Weights of a small image denoising autoencoder.
Model: 4.53M parameters, 64-pixel images, encoder arch vit, encoder norm layernorm, encoder activation gelu, encoder moe soft, encoder num experts 8, encoder patch size [8, 8], encoder layers 12, encoder width 128, decoder norm batchnorm, decoder activation elu, decoder widths [32, 64, 96, 128].
Training: normuon at rate 0.0075, 5700 steps, batches of 96.
Data: 42238 training examples, 13.0 epochs.
Rows from block 4 of the encoder, named by matrix and row number. Rows with one number belong to one attention dimension. Each number is 50 + 12 x the weight over the matrix's rms, rounded and kept within 0 to 99. All counts start at 0.
# q: attention query (encoder.blocks.4.attn.q.weight, 128x128), inputs 64-127
# k: attention key (encoder.blocks.4.attn.k.weight, 128x128), inputs 64-127
q.46:27 66 50 72 55 37 73 51 51 57 56 59 36 57 53 50 87 41 36 36 50 63 35 57 29 54 58 55 42 41 77 59 54 55 49 33 43 34 49 41 48 67 63 40 57 36 51 71 48 63 97 38 29 53 41 49 40 42 38 64 50 27 58 35
k.46:37 57 52 58 47 50 66 49 54 40 63 57 45 59 46 60 89 55 35 29 49 53 34 63 19 53 60 51 49 50 76 42 51 52 48 36 44 35 52 40 38 72 66 39 36 52 54 33 55 74 94 38 20 54 44 51 44 23 38 40 42 44 65 30
q.47:71 50 47 51 38 54 42 55 60 41 57 42 59 42 49 49 20 58 53 57 58 42 65 52 65 52 46 54 52 40 34 48 59 48 53 64 56 50 54 58 69 46 44 54 50 44 52 30 43 41 39 56 59 45 44 43 48 65 60 53 53 68 48 54
k.47:67 51 56 35 60 50 32 56 32 54 47 38 70 44 59 29 36 54 69 78 53 35 67 62 89 48 45 52 56 52 23 64 49 66 39 65 60 60 56 63 58 40 25 42 47 43 60 50 40 42 22 63 68 45 86 35 65 65 57 42 34 65 39 54
q.48:52 50 49 55 49 54 43 62 60 52 49 40 52 43 43 57 51 51 51 45 54 46 53 41 54 58 53 54 46 45 47 53 41 40 42 57 56 49 40 50 56 51 48 58 41 44 50 50 50 50 47 48 56 54 49 45 37 58 45 50 55 48 57 54
k.48:47 41 54 55 41 48 66 58 45 53 49 58 48 45 66 35 44 49 56 41 53 55 49 44 44 47 47 50 51 39 63 49 48 62 55 56 61 47 40 49 44 60 43 39 34 36 48 56 38 56 54 42 40 46 53 50 53 55 58 58 46 51 48 49
q.49:47 56 55 49 60 48 58 46 39 57 62 52 55 37 55 43 45 36 63 55 58 49 54 45 48 45 52 62 37 45 45 48 50 68 60 47 51 52 49 55 47 48 48 53 64 50 58 57 49 53 37 51 41 39 57 45 66 38 62 48 43 62 23 57
k.49:37 45 41 46 51 41 43 50 49 65 55 40 63 53 35 53 34 44 65 49 34 51 64 55 57 55 73 37 43 50 47 60 54 53 31 42 41 57 52 68 45 55 54 56 61 63 53 59 50 48 40 52 47 56 44 50 51 38 54 37 53 37 55 52
q.50:71 38 50 39 66 50 38 48 62 66 57 47 69 39 48 35 37 49 81 61 51 37 46 36 79 45 52 50 53 49 07 49 54 45 47 59 66 48 41 72 51 36 30 58 71 57 55 39 40 37 07 45 53 47 78 55 51 86 61 64 45 56 42 63
k.50:60 51 43 44 46 42 37 48 44 65 26 43 63 44 51 46 48 41 66 47 52 39 66 55 88 48 57 55 42 47 20 47 59 49 47 61 49 79 57 60 48 28 46 55 58 46 68 51 38 52 19 50 33 45 68 52 43 65 47 59 51 69 39 62
q.51:54 59 46 41 45 57 38 49 54 56 46 50 51 49 52 48 36 57 57 56 57 39 61 38 60 48 51 49 54 49 38 45 43 47 48 47 50 57 44 58 47 43 46 52 47 45 46 33 64 46 34 60 54 43 53 51 50 58 59 44 53 57 45 55
k.51:55 46 36 42 56 64 33 61 49 68 58 39 61 39 53 42 28 54 68 54 47 46 61 54 56 51 51 38 49 45 51 55 51 43 33 59 62 48 59 57 57 39 48 63 52 42 53 63 37 37 22 58 60 53 52 46 56 63 64 57 52 57 43 61
q.52:23 36 33 66 51 47 71 52 51 44 48 75 45 54 46 62 68 50 36 47 38 62 46 35 21 55 46 60 50 45 91 40 63 53 43 31 44 27 35 55 33 61 66 33 54 55 42 59 49 69 74 54 32 54 33 50 41 32 49 52 59 35 59 48
k.52:43 60 33 43 40 37 68 50 50 48 55 66 50 58 40 62 99 62 36 52 39 80 25 58 21 57 63 50 45 47 75 32 45 58 50 49 50 35 58 47 36 62 49 51 42 47 52 54 49 61 79 45 56 63 40 55 38 39 53 55 53 34 70 46
q.53:38 50 57 57 59 48 55 52 51 47 51 42 52 43 45 53 67 34 54 41 54 61 38 42 48 46 53 59 45 44 55 50 48 55 43 48 54 46 34 51 42 59 47 56 51 39 63 67 43 52 56 43 39 52 62 39 50 45 51 61 41 42 49 57
k.53:34 45 48 50 42 37 72 52 56 51 49 57 48 60 54 54 56 43 48 40 48 54 42 50 36 53 48 42 45 49 59 44 56 59 43 43 46 47 45 52 36 59 51 48 40 53 60 52 54 61 68 41 32 44 43 54 44 30 41 43 47 42 49 30
q.54:51 49 49 51 59 53 47 47 39 51 61 56 53 36 47 41 27 50 53 46 56 41 61 46 51 42 41 61 45 49 45 52 44 57 59 49 46 47 56 49 53 50 55 54 61 57 53 45 51 45 38 52 47 38 50 50 57 51 57 39 47 62 39 52
k.54:57 46 42 49 63 53 30 54 41 54 66 46 62 48 47 36 37 50 58 52 43 51 54 53 65 51 68 54 54 53 43 65 52 55 41 54 51 49 48 61 47 51 46 46 64 50 55 43 48 48 26 56 56 53 60 47 60 56 56 45 50 56 50 56
q.55:55 61 52 40 65 56 26 45 47 56 57 55 56 39 48 45 36 36 70 63 58 49 54 53 59 49 47 51 41 47 31 49 60 53 49 59 50 47 57 66 47 36 36 71 63 43 63 45 38 40 25 45 56 42 54 54 63 60 66 55 49 66 33 64
k.55:41 48 41 46 62 33 48 57 53 57 46 43 62 51 38 43 55 55 69 53 47 42 57 54 67 57 47 36 47 43 38 57 53 41 13 52 49 49 51 56 59 31 36 48 60 54 50 60 39 43 32 46 35 51 60 41 49 54 53 74 52 35 44 52
q.56:60 42 44 41 52 54 45 52 51 60 55 42 54 51 51 47 31 52 58 56 51 46 55 36 58 49 57 50 48 52 28 44 53 48 52 57 53 47 59 52 53 41 45 51 60 55 46 46 62 36 34 59 58 48 47 56 63 79 54 44 53 60 35 55
k.56:58 48 42 52 62 48 29 52 41 55 60 48 50 50 41 37 27 47 67 57 42 46 58 50 66 49 49 54 45 50 43 58 51 49 44 63 49 59 49 51 58 38 45 52 66 53 53 51 45 39 16 58 52 54 59 54 58 77 54 61 56 57 52 62
q.57:37 61 57 62 45 39 79 42 37 70 53 62 49 59 41 60 82 41 42 38 44 55 38 62 43 56 59 50 48 48 71 58 33 47 54 36 44 41 55 44 56 57 74 45 47 44 47 72 41 65 84 45 42 60 52 48 51 43 43 51 43 23 62 42
k.57:45 37 62 61 52 47 64 40 48 45 41 58 34 61 46 61 65 47 36 48 49 56 07 49 38 43 38 65 52 61 72 51 42 47 62 39 39 50 49 48 39 64 61 53 48 59 40 28 65 59 75 48 59 55 38 59 51 37 43 37 50 45 57 59
q.58:52 48 61 51 58 50 52 53 43 51 51 54 47 53 49 53 65 39 52 46 49 63 49 48 37 45 51 51 52 50 61 58 63 51 53 56 45 59 54 51 46 49 53 54 51 41 53 63 35 54 67 43 51 53 51 52 55 29 51 55 54 47 62 46
k.58:39 52 55 56 58 40 70 40 58 26 40 50 46 53 47 60 72 43 35 53 58 54 30 51 37 54 43 54 47 60 52 34 50 50 38 34 40 36 54 37 49 52 59 46 49 69 36 50 59 62 70 46 38 55 32 51 40 32 35 59 52 32 52 40
q.59:57 35 46 43 52 48 31 46 62 48 49 41 60 45 56 32 27 58 67 54 55 40 65 44 62 59 55 46 53 57 35 51 46 51 53 61 67 62 63 53 53 40 43 55 54 65 50 20 48 43 31 59 59 40 56 49 59 77 63 50 48 75 34 50
k.59:58 55 47 45 63 67 43 52 50 67 49 34 74 41 42 45 28 60 67 63 42 41 82 50 66 45 52 40 52 46 31 54 49 48 51 61 53 66 52 59 64 30 39 61 56 45 54 60 33 42 18 63 54 49 65 39 49 64 70 45 56 62 37 64
q.60:48 53 43 55 49 48 52 52 46 52 53 43 49 48 44 47 42 58 42 45 48 42 46 44 63 54 57 52 53 43 43 45 47 49 50 48 57 39 47 41 62 56 59 45 54 54 43 37 59 49 49 59 53 52 40 43 44 58 47 48 53 46 53 50
k.60:64 42 50 53 49 57 36 54 35 57 55 60 44 46 50 36 35 48 58 49 45 54 53 45 50 42 57 59 57 49 56 54 47 56 70 57 56 58 45 54 43 56 50 46 55 35 48 38 49 55 42 50 59 53 66 54 60 69 64 45 44 76 58 57
q.61:29 55 41 61 47 41 71 42 56 38 51 73 49 64 52 61 78 40 42 51 40 65 28 49 42 48 50 47 45 46 71 54 60 46 48 38 52 34 54 55 43 65 67 37 61 51 54 54 37 59 88 38 31 71 47 46 34 29 36 70 56 26 80 50
k.61:38 61 54 54 45 42 66 47 55 47 48 62 46 58 55 71 82 50 25 31 42 56 24 52 30 50 49 57 42 56 50 40 51 51 42 55 51 47 56 42 29 63 51 52 36 49 57 52 44 66 84 43 34 57 47 47 45 35 38 44 39 32 59 35
q.62:47 48 47 45 55 44 41 60 56 40 57 46 64 38 42 40 18 52 53 62 61 44 65 37 56 49 53 51 46 57 36 42 53 46 47 68 55 60 56 59 56 42 37 48 52 53 45 30 61 47 32 53 56 51 49 51 42 63 58 41 61 64 40 57
k.62:61 52 47 39 64 50 37 54 39 64 58 48 75 35 49 39 29 56 68 60 43 51 62 43 65 51 57 43 46 47 31 41 52 66 50 55 59 55 50 59 52 35 33 51 47 43 44 55 29 45 28 55 59 47 65 33 51 77 72 58 44 61 50 58
q.63:48 54 47 50 50 56 47 40 59 45 46 51 45 46 48 54 42 50 55 51 50 51 50 51 60 42 50 47 47 51 40 43 58 49 52 48 47 52 44 56 37 55 44 55 52 50 57 42 55 52 36 46 48 46 52 44 46 61 56 58 43 63 48 61
k.63:45 57 44 39 42 44 55 59 53 59 55 49 54 53 46 51 54 55 57 38 39 40 56 42 49 56 33 40 46 45 42 49 58 40 34 48 50 60 52 66 52 48 47 59 45 47 63 55 46 45 34 51 56 50 62 44 52 46 54 52 49 51 46 45
q.64:37 46 44 38 70 54 47 66 46 64 52 56 39 65 70 55 48 45 52 40 32 63 45 82 19 39 44 41 51 49 55 62 45 58 58 21 51 56 41 64 31 53 85 40 61 45 34 79 33 39 59 38 31 33 56 54 50 65 34 55 58 55 62 44
k.64:63 61 67 70 43 30 55 37 50 45 29 47 63 49 44 57 60 69 43 54 55 27 55 46 56 67 44 60 42 54 56 39 39 30 33 57 33 33 50 37 58 46 39 60 40 48 66 54 60 46 42 56 38 67 47 34 41 21 38 45 50 52 39 44
q.65:28 31 72 69 46 15 65 54 34 60 26 54 24 49 42 53 86 40 39 47 61 28 48 47 43 70 70 55 49 60 48 42 67 34 68 55 51 43 70 71 40 50 50 46 47 64 60 29 55 70 79 72 06 40 50 60 67 23 46 36 36 46 48 47
k.65:46 72 16 52 37 61 39 43 69 40 58 68 67 47 31 51 57 61 67 52 09 71 38 59 46 38 36 39 58 39 51 79 45 54 26 30 30 32 26 40 71 63 68 42 51 49 37 83 56 51 41 33 74 71 42 35 16 52 39 66 64 38 67 33
q.66:58 52 62 43 27 45 54 54 45 54 50 30 75 24 45 29 41 74 65 81 45 49 63 35 58 62 43 55 56 38 40 53 54 59 35 57 43 64 63 43 52 50 11 58 42 51 56 38 48 61 17 61 48 42 57 23 54 64 71 65 44 33 51 39
k.66:60 39 33 23 73 72 28 55 62 49 59 65 47 60 70 63 21 27 38 38 44 51 55 65 63 41 53 55 47 50 48 41 41 55 64 41 59 57 40 41 44 50 56 57 58 41 53 38 49 30 52 37 60 39 47 77 52 68 51 52 63 51 47 52
q.67:71 56 70 51 42 45 22 40 42 77 52 36 37 39 46 52 35 76 61 53 55 53 54 30 55 42 66 67 56 59 61 25 65 53 66 63 25 50 72 50 59 28 33 73 43 74 38 40 58 46 40 67 78 43 61 60 60 38 55 47 25 75 28 82
k.67:46 34 56 38 65 74 67 41 53 38 50 42 42 58 43 41 57 39 54 49 58 57 27 55 43 39 28 39 34 44 31 84 50 58 51 65 60 49 54 56 50 52 29 47 62 24 62 37 48 41 72 49 65 52 52 42 39 67 57 62 45 71 59 37
q.68:46 43 48 42 22 48 55 56 36 40 38 45 63 20 37 27 51 63 55 73 54 44 56 51 41 69 40 58 62 48 37 50 61 43 43 54 35 68 61 31 54 59 20 55 47 56 58 29 61 75 40 82 45 47 62 40 54 63 73 61 42 50 56 49
k.68:57 43 22 49 63 63 27 50 63 56 69 57 60 54 67 61 38 19 38 47 33 73 52 52 64 37 59 38 52 42 65 53 46 62 61 40 59 44 35 53 47 51 68 51 47 36 36 56 42 32 52 19 65 39 36 57 36 67 42 57 71 41 64 46
q.69:68 68 44 60 46 33 41 42 55 54 48 59 62 46 33 70 60 53 64 62 40 74 49 47 38 57 68 45 49 58 68 44 29 47 44 43 50 48 58 42 51 68 54 67 32 58 62 44 70 54 61 38 43 56 34 38 41 27 39 29 60 56 56 56
k.69:19 39 40 46 55 41 73 64 44 35 49 59 39 61 51 58 86 52 45 34 53 59 34 56 43 38 42 53 39 43 48 43 47 43 61 34 60 54 46 48 53 52 49 46 55 38 59 63 52 67 76 48 37 61 50 59 67 49 60 67 50 24 52 44
q.70:50 57 76 67 40 24 43 53 48 48 47 42 53 42 33 57 64 59 52 58 54 60 45 38 47 53 49 41 44 56 56 39 40 52 59 56 49 56 55 57 33 54 40 64 44 60 52 30 56 57 63 42 40 41 37 44 39 50 35 30 51 68 52 47
k.70:36 49 13 41 40 57 46 46 60 30 59 60 56 58 42 49 72 54 52 48 52 41 33 67 39 40 37 58 39 51 62 55 53 43 41 44 51 43 44 32 68 42 49 54 54 48 53 69 57 45 60 49 61 65 43 49 42 58 53 69 63 30 57 51
q.71:66 69 59 58 73 45 50 39 57 59 49 40 48 66 31 65 55 60 56 52 56 70 58 35 71 42 61 53 34 62 61 51 39 39 38 59 45 41 64 57 45 36 37 70 24 60 52 58 55 29 56 37 63 70 34 46 45 32 36 38 47 51 44 47
k.71:38 34 52 37 43 36 70 60 51 49 54 43 39 37 40 40 60 52 49 28 63 54 35 47 28 40 53 52 68 48 31 54 54 51 52 45 50 67 51 46 68 61 41 44 79 61 55 55 50 65 52 63 44 28 57 60 63 47 74 52 34 56 41 53
q.72:43 44 39 48 42 33 53 62 57 49 27 63 33 45 27 67 78 56 48 50 48 60 35 53 28 56 53 53 52 65 78 46 55 46 64 39 39 58 60 39 53 56 55 67 50 65 44 53 51 55 65 66 13 54 53 54 50 52 44 37 37 65 57 59
k.72:39 57 36 64 49 39 66 30 52 45 53 69 61 51 62 49 81 39 46 36 28 67 48 49 54 45 42 44 40 39 52 62 43 46 48 43 54 40 50 56 54 62 65 42 42 43 60 63 45 54 68 23 60 54 31 44 36 42 48 57 49 38 57 47
q.73:64 53 70 59 36 41 53 57 70 41 52 29 74 31 47 44 44 61 44 62 61 52 50 11 61 58 49 55 36 32 45 50 33 61 29 67 58 58 55 60 54 45 23 73 50 34 67 44 39 55 25 39 27 44 58 16 31 55 61 41 44 42 44 34
k.73:49 39 36 20 64 76 28 55 62 42 51 81 38 53 68 62 23 54 57 43 41 44 67 81 36 43 47 49 56 56 46 28 42 53 72 41 44 53 54 27 32 61 51 53 47 57 52 41 64 42 46 54 69 57 46 91 66 62 61 58 55 63 30 60
q.74:47 37 37 40 32 42 46 62 55 63 56 63 41 52 52 58 60 35 45 27 31 48 21 73 27 53 45 40 49 47 58 70 63 68 71 31 64 54 45 36 53 63 61 36 63 45 48 66 43 50 69 51 50 34 58 53 42 57 42 49 70 46 68 42
k.74:49 57 57 65 58 35 60 28 38 35 33 52 36 47 61 68 76 47 66 61 30 52 59 43 57 57 61 52 43 54 65 48 36 45 43 45 42 42 46 58 47 57 46 42 34 61 54 64 51 65 73 50 47 67 47 52 63 32 36 46 54 46 49 58
q.75:48 48 62 70 35 29 33 51 57 42 52 39 68 32 42 41 56 48 50 58 40 49 56 29 45 48 56 47 59 53 47 23 57 41 61 63 42 54 52 45 59 52 48 57 60 53 55 42 57 64 50 50 55 34 50 37 39 52 47 46 41 57 45 56
k.75:40 52 11 45 51 74 45 47 56 37 60 60 45 70 57 48 49 42 53 39 44 61 41 70 47 40 38 45 29 45 65 66 60 61 51 48 64 63 54 47 49 45 42 49 46 48 49 61 48 41 56 42 58 62 40 54 42 74 49 70 58 52 58 42
q.76:48 50 47 46 21 37 51 60 36 53 48 46 60 23 46 29 38 65 65 70 37 47 60 51 29 58 47 55 72 45 53 44 58 55 57 45 42 66 51 36 56 66 40 48 46 54 46 43 48 78 30 64 30 39 62 31 50 59 63 60 43 46 58 53
k.76:51 44 23 51 73 70 48 48 61 33 57 66 58 74 69 55 51 23 28 47 47 47 48 63 65 42 43 45 26 44 66 55 43 41 46 40 64 45 40 46 38 47 55 53 41 22 54 46 57 27 64 29 62 52 36 56 40 68 41 62 68 37 62 37
q.77:52 40 52 48 35 41 63 58 43 50 33 30 48 28 39 29 69 68 55 67 61 33 66 38 52 64 56 62 55 52 43 52 65 45 48 66 47 62 68 53 57 44 18 51 40 58 51 35 45 65 32 72 20 55 66 31 64 50 79 62 26 42 39 50
k.77:58 50 29 39 67 65 31 53 65 48 70 66 61 45 60 54 25 29 48 42 27 71 55 57 51 38 57 38 58 42 49 61 36 64 52 35 49 50 34 52 46 69 71 45 53 42 46 54 47 35 34 30 75 35 47 67 33 62 51 55 58 61 54 45
q.78:49 61 26 37 37 81 42 55 35 37 65 45 76 40 60 24 55 42 71 64 31 32 71 68 56 39 33 45 54 42 27 65 57 44 37 54 69 65 44 35 49 57 43 28 50 46 43 72 48 47 35 50 72 52 58 25 53 66 64 87 51 38 59 41
k.78:60 48 59 46 58 47 34 63 55 64 59 39 55 58 66 48 11 38 47 42 67 53 61 43 64 56 65 49 49 37 69 38 41 58 52 52 61 74 49 64 43 38 55 60 39 53 53 38 41 41 23 47 31 23 64 58 56 59 43 42 57 71 36 62
q.79:60 61 54 74 40 29 48 31 43 42 63 45 89 37 41 34 35 56 61 75 29 56 43 30 51 57 40 50 54 39 51 66 38 50 26 45 41 47 34 37 56 63 48 45 41 36 53 48 56 57 36 38 66 45 44 26 26 49 50 69 79 33 60 33
k.79:52 36 51 12 62 64 57 73 56 44 54 49 24 79 56 59 58 44 38 36 75 37 46 73 58 47 54 65 38 43 48 34 56 43 61 56 79 67 52 56 43 32 52 48 43 64 49 45 52 49 55 58 32 54 64 82 83 70 49 52 60 40 34 44
q.80:40 50 65 83 53 06 36 40 46 62 55 60 49 62 41 58 61 43 43 36 29 55 27 47 33 54 53 38 51 51 70 61 48 54 63 35 47 41 29 52 46 61 91 44 56 50 41 58 44 49 78 32 48 35 45 50 24 43 16 47 76 53 58 37
k.80:40 56 44 43 39 45 83 43 49 29 42 45 36 69 29 60 91 68 67 48 48 31 37 74 56 61 44 53 24 44 47 60 62 23 32 61 58 42 58 53 65 47 39 48 40 65 54 71 52 60 59 59 38 88 58 48 56 47 32 59 60 32 49 35
q.81:65 74 33 37 57 79 68 40 56 43 58 53 52 48 31 67 59 60 55 50 61 51 61 51 77 66 36 48 29 45 28 64 54 44 24 55 75 42 61 27 59 54 23 48 51 50 74 54 49 43 24 53 63 71 38 49 47 63 70 60 47 17 46 48
k.81:45 41 47 50 78 17 30 63 50 72 54 44 64 35 71 48 31 34 47 61 45 58 47 38 55 44 73 51 90 53 37 26 59 75 83 39 46 59 44 65 45 57 72 48 62 50 45 34 40 63 43 42 26 11 54 70 66 49 61 42 44 60 59 71
q.82:61 53 34 44 53 73 50 61 42 34 52 59 68 51 65 25 10 38 52 76 48 39 58 67 38 45 51 50 61 43 30 62 46 45 30 36 40 61 23 42 53 56 70 32 43 52 36 43 59 59 38 51 57 62 44 39 58 53 57 52 56 32 66 47
k.82:44 54 56 55 46 61 53 64 55 56 58 42 46 44 60 48 49 60 28 42 54 43 69 25 67 60 54 52 55 51 52 18 42 31 40 55 50 49 48 68 50 27 46 54 32 71 35 38 60 42 44 48 47 55 28 36 57 50 62 49 48 33 37 40
q.83:22 34 46 46 61 54 50 51 49 64 48 73 12 72 54 67 60 36 34 25 49 50 40 82 43 44 47 36 54 65 52 45 60 46 78 40 54 44 44 55 40 49 83 36 65 57 41 51 49 45 79 55 50 41 44 90 64 50 31 43 52 65 49 55
k.83:49 69 53 81 28 27 55 33 43 52 40 35 75 40 33 39 70 68 58 72 39 54 39 36 59 61 45 54 52 52 51 69 60 46 26 60 36 34 53 52 69 44 51 48 42 51 40 67 43 56 51 47 42 66 55 13 25 33 38 46 49 45 65 48
q.84:46 50 67 63 46 43 48 47 39 54 41 36 55 33 49 40 66 71 52 73 47 39 80 38 72 55 56 57 59 61 48 44 52 35 37 60 31 54 62 58 50 24 27 55 48 53 46 30 48 52 26 61 41 45 53 38 69 36 66 63 29 43 36 56
k.84:57 49 43 27 45 59 22 60 72 67 67 59 63 59 50 46 16 49 45 42 46 52 52 65 60 49 47 47 46 45 13 58 51 65 52 57 64 52 50 52 55 45 60 54 58 51 47 37 38 28 18 40 66 46 63 55 17 71 41 56 60 62 44 44
q.85:55 56 41 60 49 63 33 44 47 33 60 44 72 39 72 37 30 48 52 58 43 47 60 45 46 44 47 53 60 40 46 34 35 52 43 53 55 55 33 50 57 51 63 49 67 45 46 46 52 58 38 44 61 42 54 44 45 58 50 64 52 55 42 64
k.85:53 47 57 39 48 61 49 59 47 53 48 49 46 75 55 49 32 53 45 56 72 35 52 51 62 60 40 51 24 47 54 39 56 47 61 74 71 57 61 51 28 32 37 62 39 40 57 35 41 40 35 49 42 57 54 45 50 65 44 58 55 50 46 48
q.86:47 50 36 49 57 54 36 58 50 62 52 53 40 45 76 45 46 48 51 35 33 47 50 64 18 39 54 44 65 49 75 45 54 66 60 34 42 62 40 54 64 48 83 40 74 48 24 76 32 53 42 53 42 38 68 56 49 58 48 73 39 59 54 70
k.86:51 50 71 55 60 50 68 33 51 35 33 54 56 65 54 48 46 48 49 60 58 31 54 52 74 66 38 43 25 48 45 55 37 37 43 72 58 37 57 57 29 56 35 51 28 33 71 42 49 44 53 42 47 71 48 36 37 49 31 47 56 66 46 30
q.87:55 43 53 40 37 74 36 59 61 34 59 41 69 34 62 33 32 56 38 43 66 41 39 46 54 53 24 49 37 37 25 59 44 66 34 60 49 73 45 52 59 38 35 55 72 35 45 46 39 47 26 58 75 46 71 42 40 76 65 64 48 56 40 46
k.87:66 52 62 44 61 50 23 43 41 66 51 45 47 39 65 61 25 49 69 65 43 47 75 52 62 66 64 49 53 65 55 31 55 56 72 67 49 47 58 52 34 42 47 57 37 56 45 37 41 43 27 49 55 53 54 59 50 47 47 50 49 63 42 74
q.88:49 31 75 65 49 41 66 33 62 36 51 56 58 44 40 50 42 53 26 51 71 45 31 22 62 77 35 53 33 40 30 49 37 48 27 54 35 36 52 44 64 52 35 59 58 47 71 31 61 55 50 66 63 51 48 59 40 48 63 42 57 40 43 33
k.88:59 47 46 26 56 75 35 58 50 58 53 41 40 49 41 64 48 54 68 60 30 61 51 63 47 43 64 52 72 55 44 48 70 66 74 55 48 44 50 46 47 48 64 42 51 70 22 50 46 52 52 50 52 59 54 70 60 60 49 54 52 42 55 53
q.89:73 71 37 70 57 40 43 35 52 29 64 46 93 41 62 39 41 42 54 55 37 60 39 39 30 49 61 50 52 33 59 57 38 55 34 41 48 47 23 30 63 59 69 46 53 27 51 60 59 62 42 34 71 58 48 29 24 48 47 58 80 43 66 52
k.89:37 35 55 31 62 56 76 75 39 41 47 48 11 74 56 57 57 45 43 32 77 47 57 57 52 53 49 52 31 49 62 33 52 43 72 55 82 70 54 63 31 43 46 48 42 55 53 49 51 68 60 60 30 60 47 70 86 54 51 38 50 44 37 46
q.90:35 46 60 53 53 45 32 61 47 81 63 41 59 48 66 53 60 44 46 34 42 37 43 64 39 36 41 46 43 47 43 55 59 61 61 40 54 46 52 60 64 42 70 40 64 45 28 69 30 39 45 50 62 33 64 52 53 58 49 60 59 45 38 43
k.90:62 62 58 54 60 45 55 26 38 39 28 46 48 57 56 52 70 67 72 58 46 39 64 55 64 63 54 47 42 62 40 62 52 41 35 70 44 68 67 62 39 40 29 52 35 58 57 48 56 58 31 61 49 78 56 47 49 31 48 47 34 63 42 53
q.91:69 49 58 36 22 50 56 66 59 60 50 37 43 31 37 53 44 70 54 52 64 51 46 34 53 63 51 56 41 38 46 46 56 69 44 59 65 66 69 51 54 49 18 64 46 50 59 38 34 63 29 60 29 44 64 33 55 50 69 35 32 43 42 49
k.91:40 35 35 46 73 58 35 41 55 29 47 77 50 42 71 58 36 36 54 63 23 50 57 62 54 40 52 49 58 62 51 43 37 49 62 35 34 37 39 42 31 70 63 46 53 32 52 46 64 42 62 41 75 50 45 73 54 57 57 66 60 53 57 53
q.92:50 37 43 52 36 59 23 47 45 57 50 38 55 37 24 48 76 60 78 58 43 39 68 59 59 42 39 49 41 78 40 50 60 43 65 61 68 55 67 40 38 50 19 65 45 50 50 52 49 28 54 48 68 55 55 40 48 69 43 72 36 70 35 43
k.92:61 56 48 46 50 24 39 43 59 70 69 34 64 52 54 55 39 34 62 45 47 63 42 33 46 44 63 47 43 34 48 48 50 60 51 49 58 72 55 60 54 48 46 62 66 46 60 61 24 38 24 42 50 18 79 47 40 51 49 45 54 57 42 74
q.93:54 48 48 51 59 39 41 48 69 36 57 63 49 62 40 63 46 47 35 43 55 75 18 57 28 56 38 44 34 37 70 56 30 66 44 34 37 56 32 49 43 63 80 57 63 36 51 67 54 48 74 40 55 41 47 62 21 55 27 41 66 72 63 48
k.93:42 44 60 62 47 45 78 37 37 32 38 44 43 45 49 58 83 59 57 56 53 38 46 53 44 63 48 55 46 59 67 38 52 37 56 56 52 25 54 43 57 50 40 44 34 52 58 65 51 55 76 53 34 69 39 43 65 44 46 55 56 35 44 47
q.94:71 50 74 42 52 56 41 46 72 67 61 47 48 76 51 52 16 55 51 45 51 62 38 42 69 31 38 42 36 42 54 58 33 72 52 62 56 59 44 65 30 44 39 61 35 42 39 58 39 20 48 23 83 48 50 46 25 57 34 29 62 65 53 23
k.94:53 36 76 43 39 58 61 45 42 45 44 32 20 27 42 58 65 65 55 46 60 34 53 58 29 62 53 68 57 67 40 43 49 34 40 54 32 53 66 36 56 50 26 56 56 70 53 40 65 58 59 91 53 59 68 61 81 39 65 43 26 50 33 71
q.95:62 56 68 73 44 39 44 43 49 37 51 24 88 37 48 41 65 51 51 75 53 37 65 25 76 48 54 55 42 51 36 52 38 31 32 65 49 45 62 62 47 41 26 60 39 40 60 41 54 43 45 34 59 51 49 19 39 47 54 58 53 40 45 37
k.95:56 47 41 12 48 72 27 69 62 66 69 58 30 57 45 52 22 65 65 26 54 52 56 65 40 38 45 53 52 45 38 35 51 68 58 43 59 78 54 47 51 48 45 58 59 76 45 51 48 44 21 61 54 40 61 80 57 69 61 49 47 65 26 59
q.96:42 46 68 63 61 29 51 38 46 43 38 47 27 67 39 60 53 69 36 60 57 59 49 39 51 55 64 56 45 66 80 39 42 42 64 61 22 52 55 64 33 37 43 66 39 52 47 48 61 51 67 54 43 56 55 73 50 30 34 33 42 82 51 60
k.96:44 41 53 52 27 57 63 48 61 45 64 45 52 38 34 49 60 37 41 46 52 53 32 56 37 42 37 48 41 44 36 73 56 59 43 55 50 36 40 36 65 62 54 44 70 49 48 56 41 42 62 44 66 49 62 34 33 51 47 51 54 46 60 43
q.97:55 49 68 56 49 38 61 53 48 51 55 64 37 73 57 55 32 36 42 39 62 48 31 31 47 48 61 51 44 30 56 46 35 63 58 53 52 44 33 69 39 66 74 43 41 57 54 38 52 64 66 36 41 31 41 52 45 43 40 20 63 42 52 42
k.97:46 51 50 55 38 71 61 51 34 33 36 56 48 45 41 46 74 68 49 62 47 33 44 51 44 56 44 61 56 58 57 57 63 24 31 47 35 32 42 28 67 36 47 46 45 60 55 52 78 55 57 65 60 75 43 43 62 46 58 66 48 31 52 44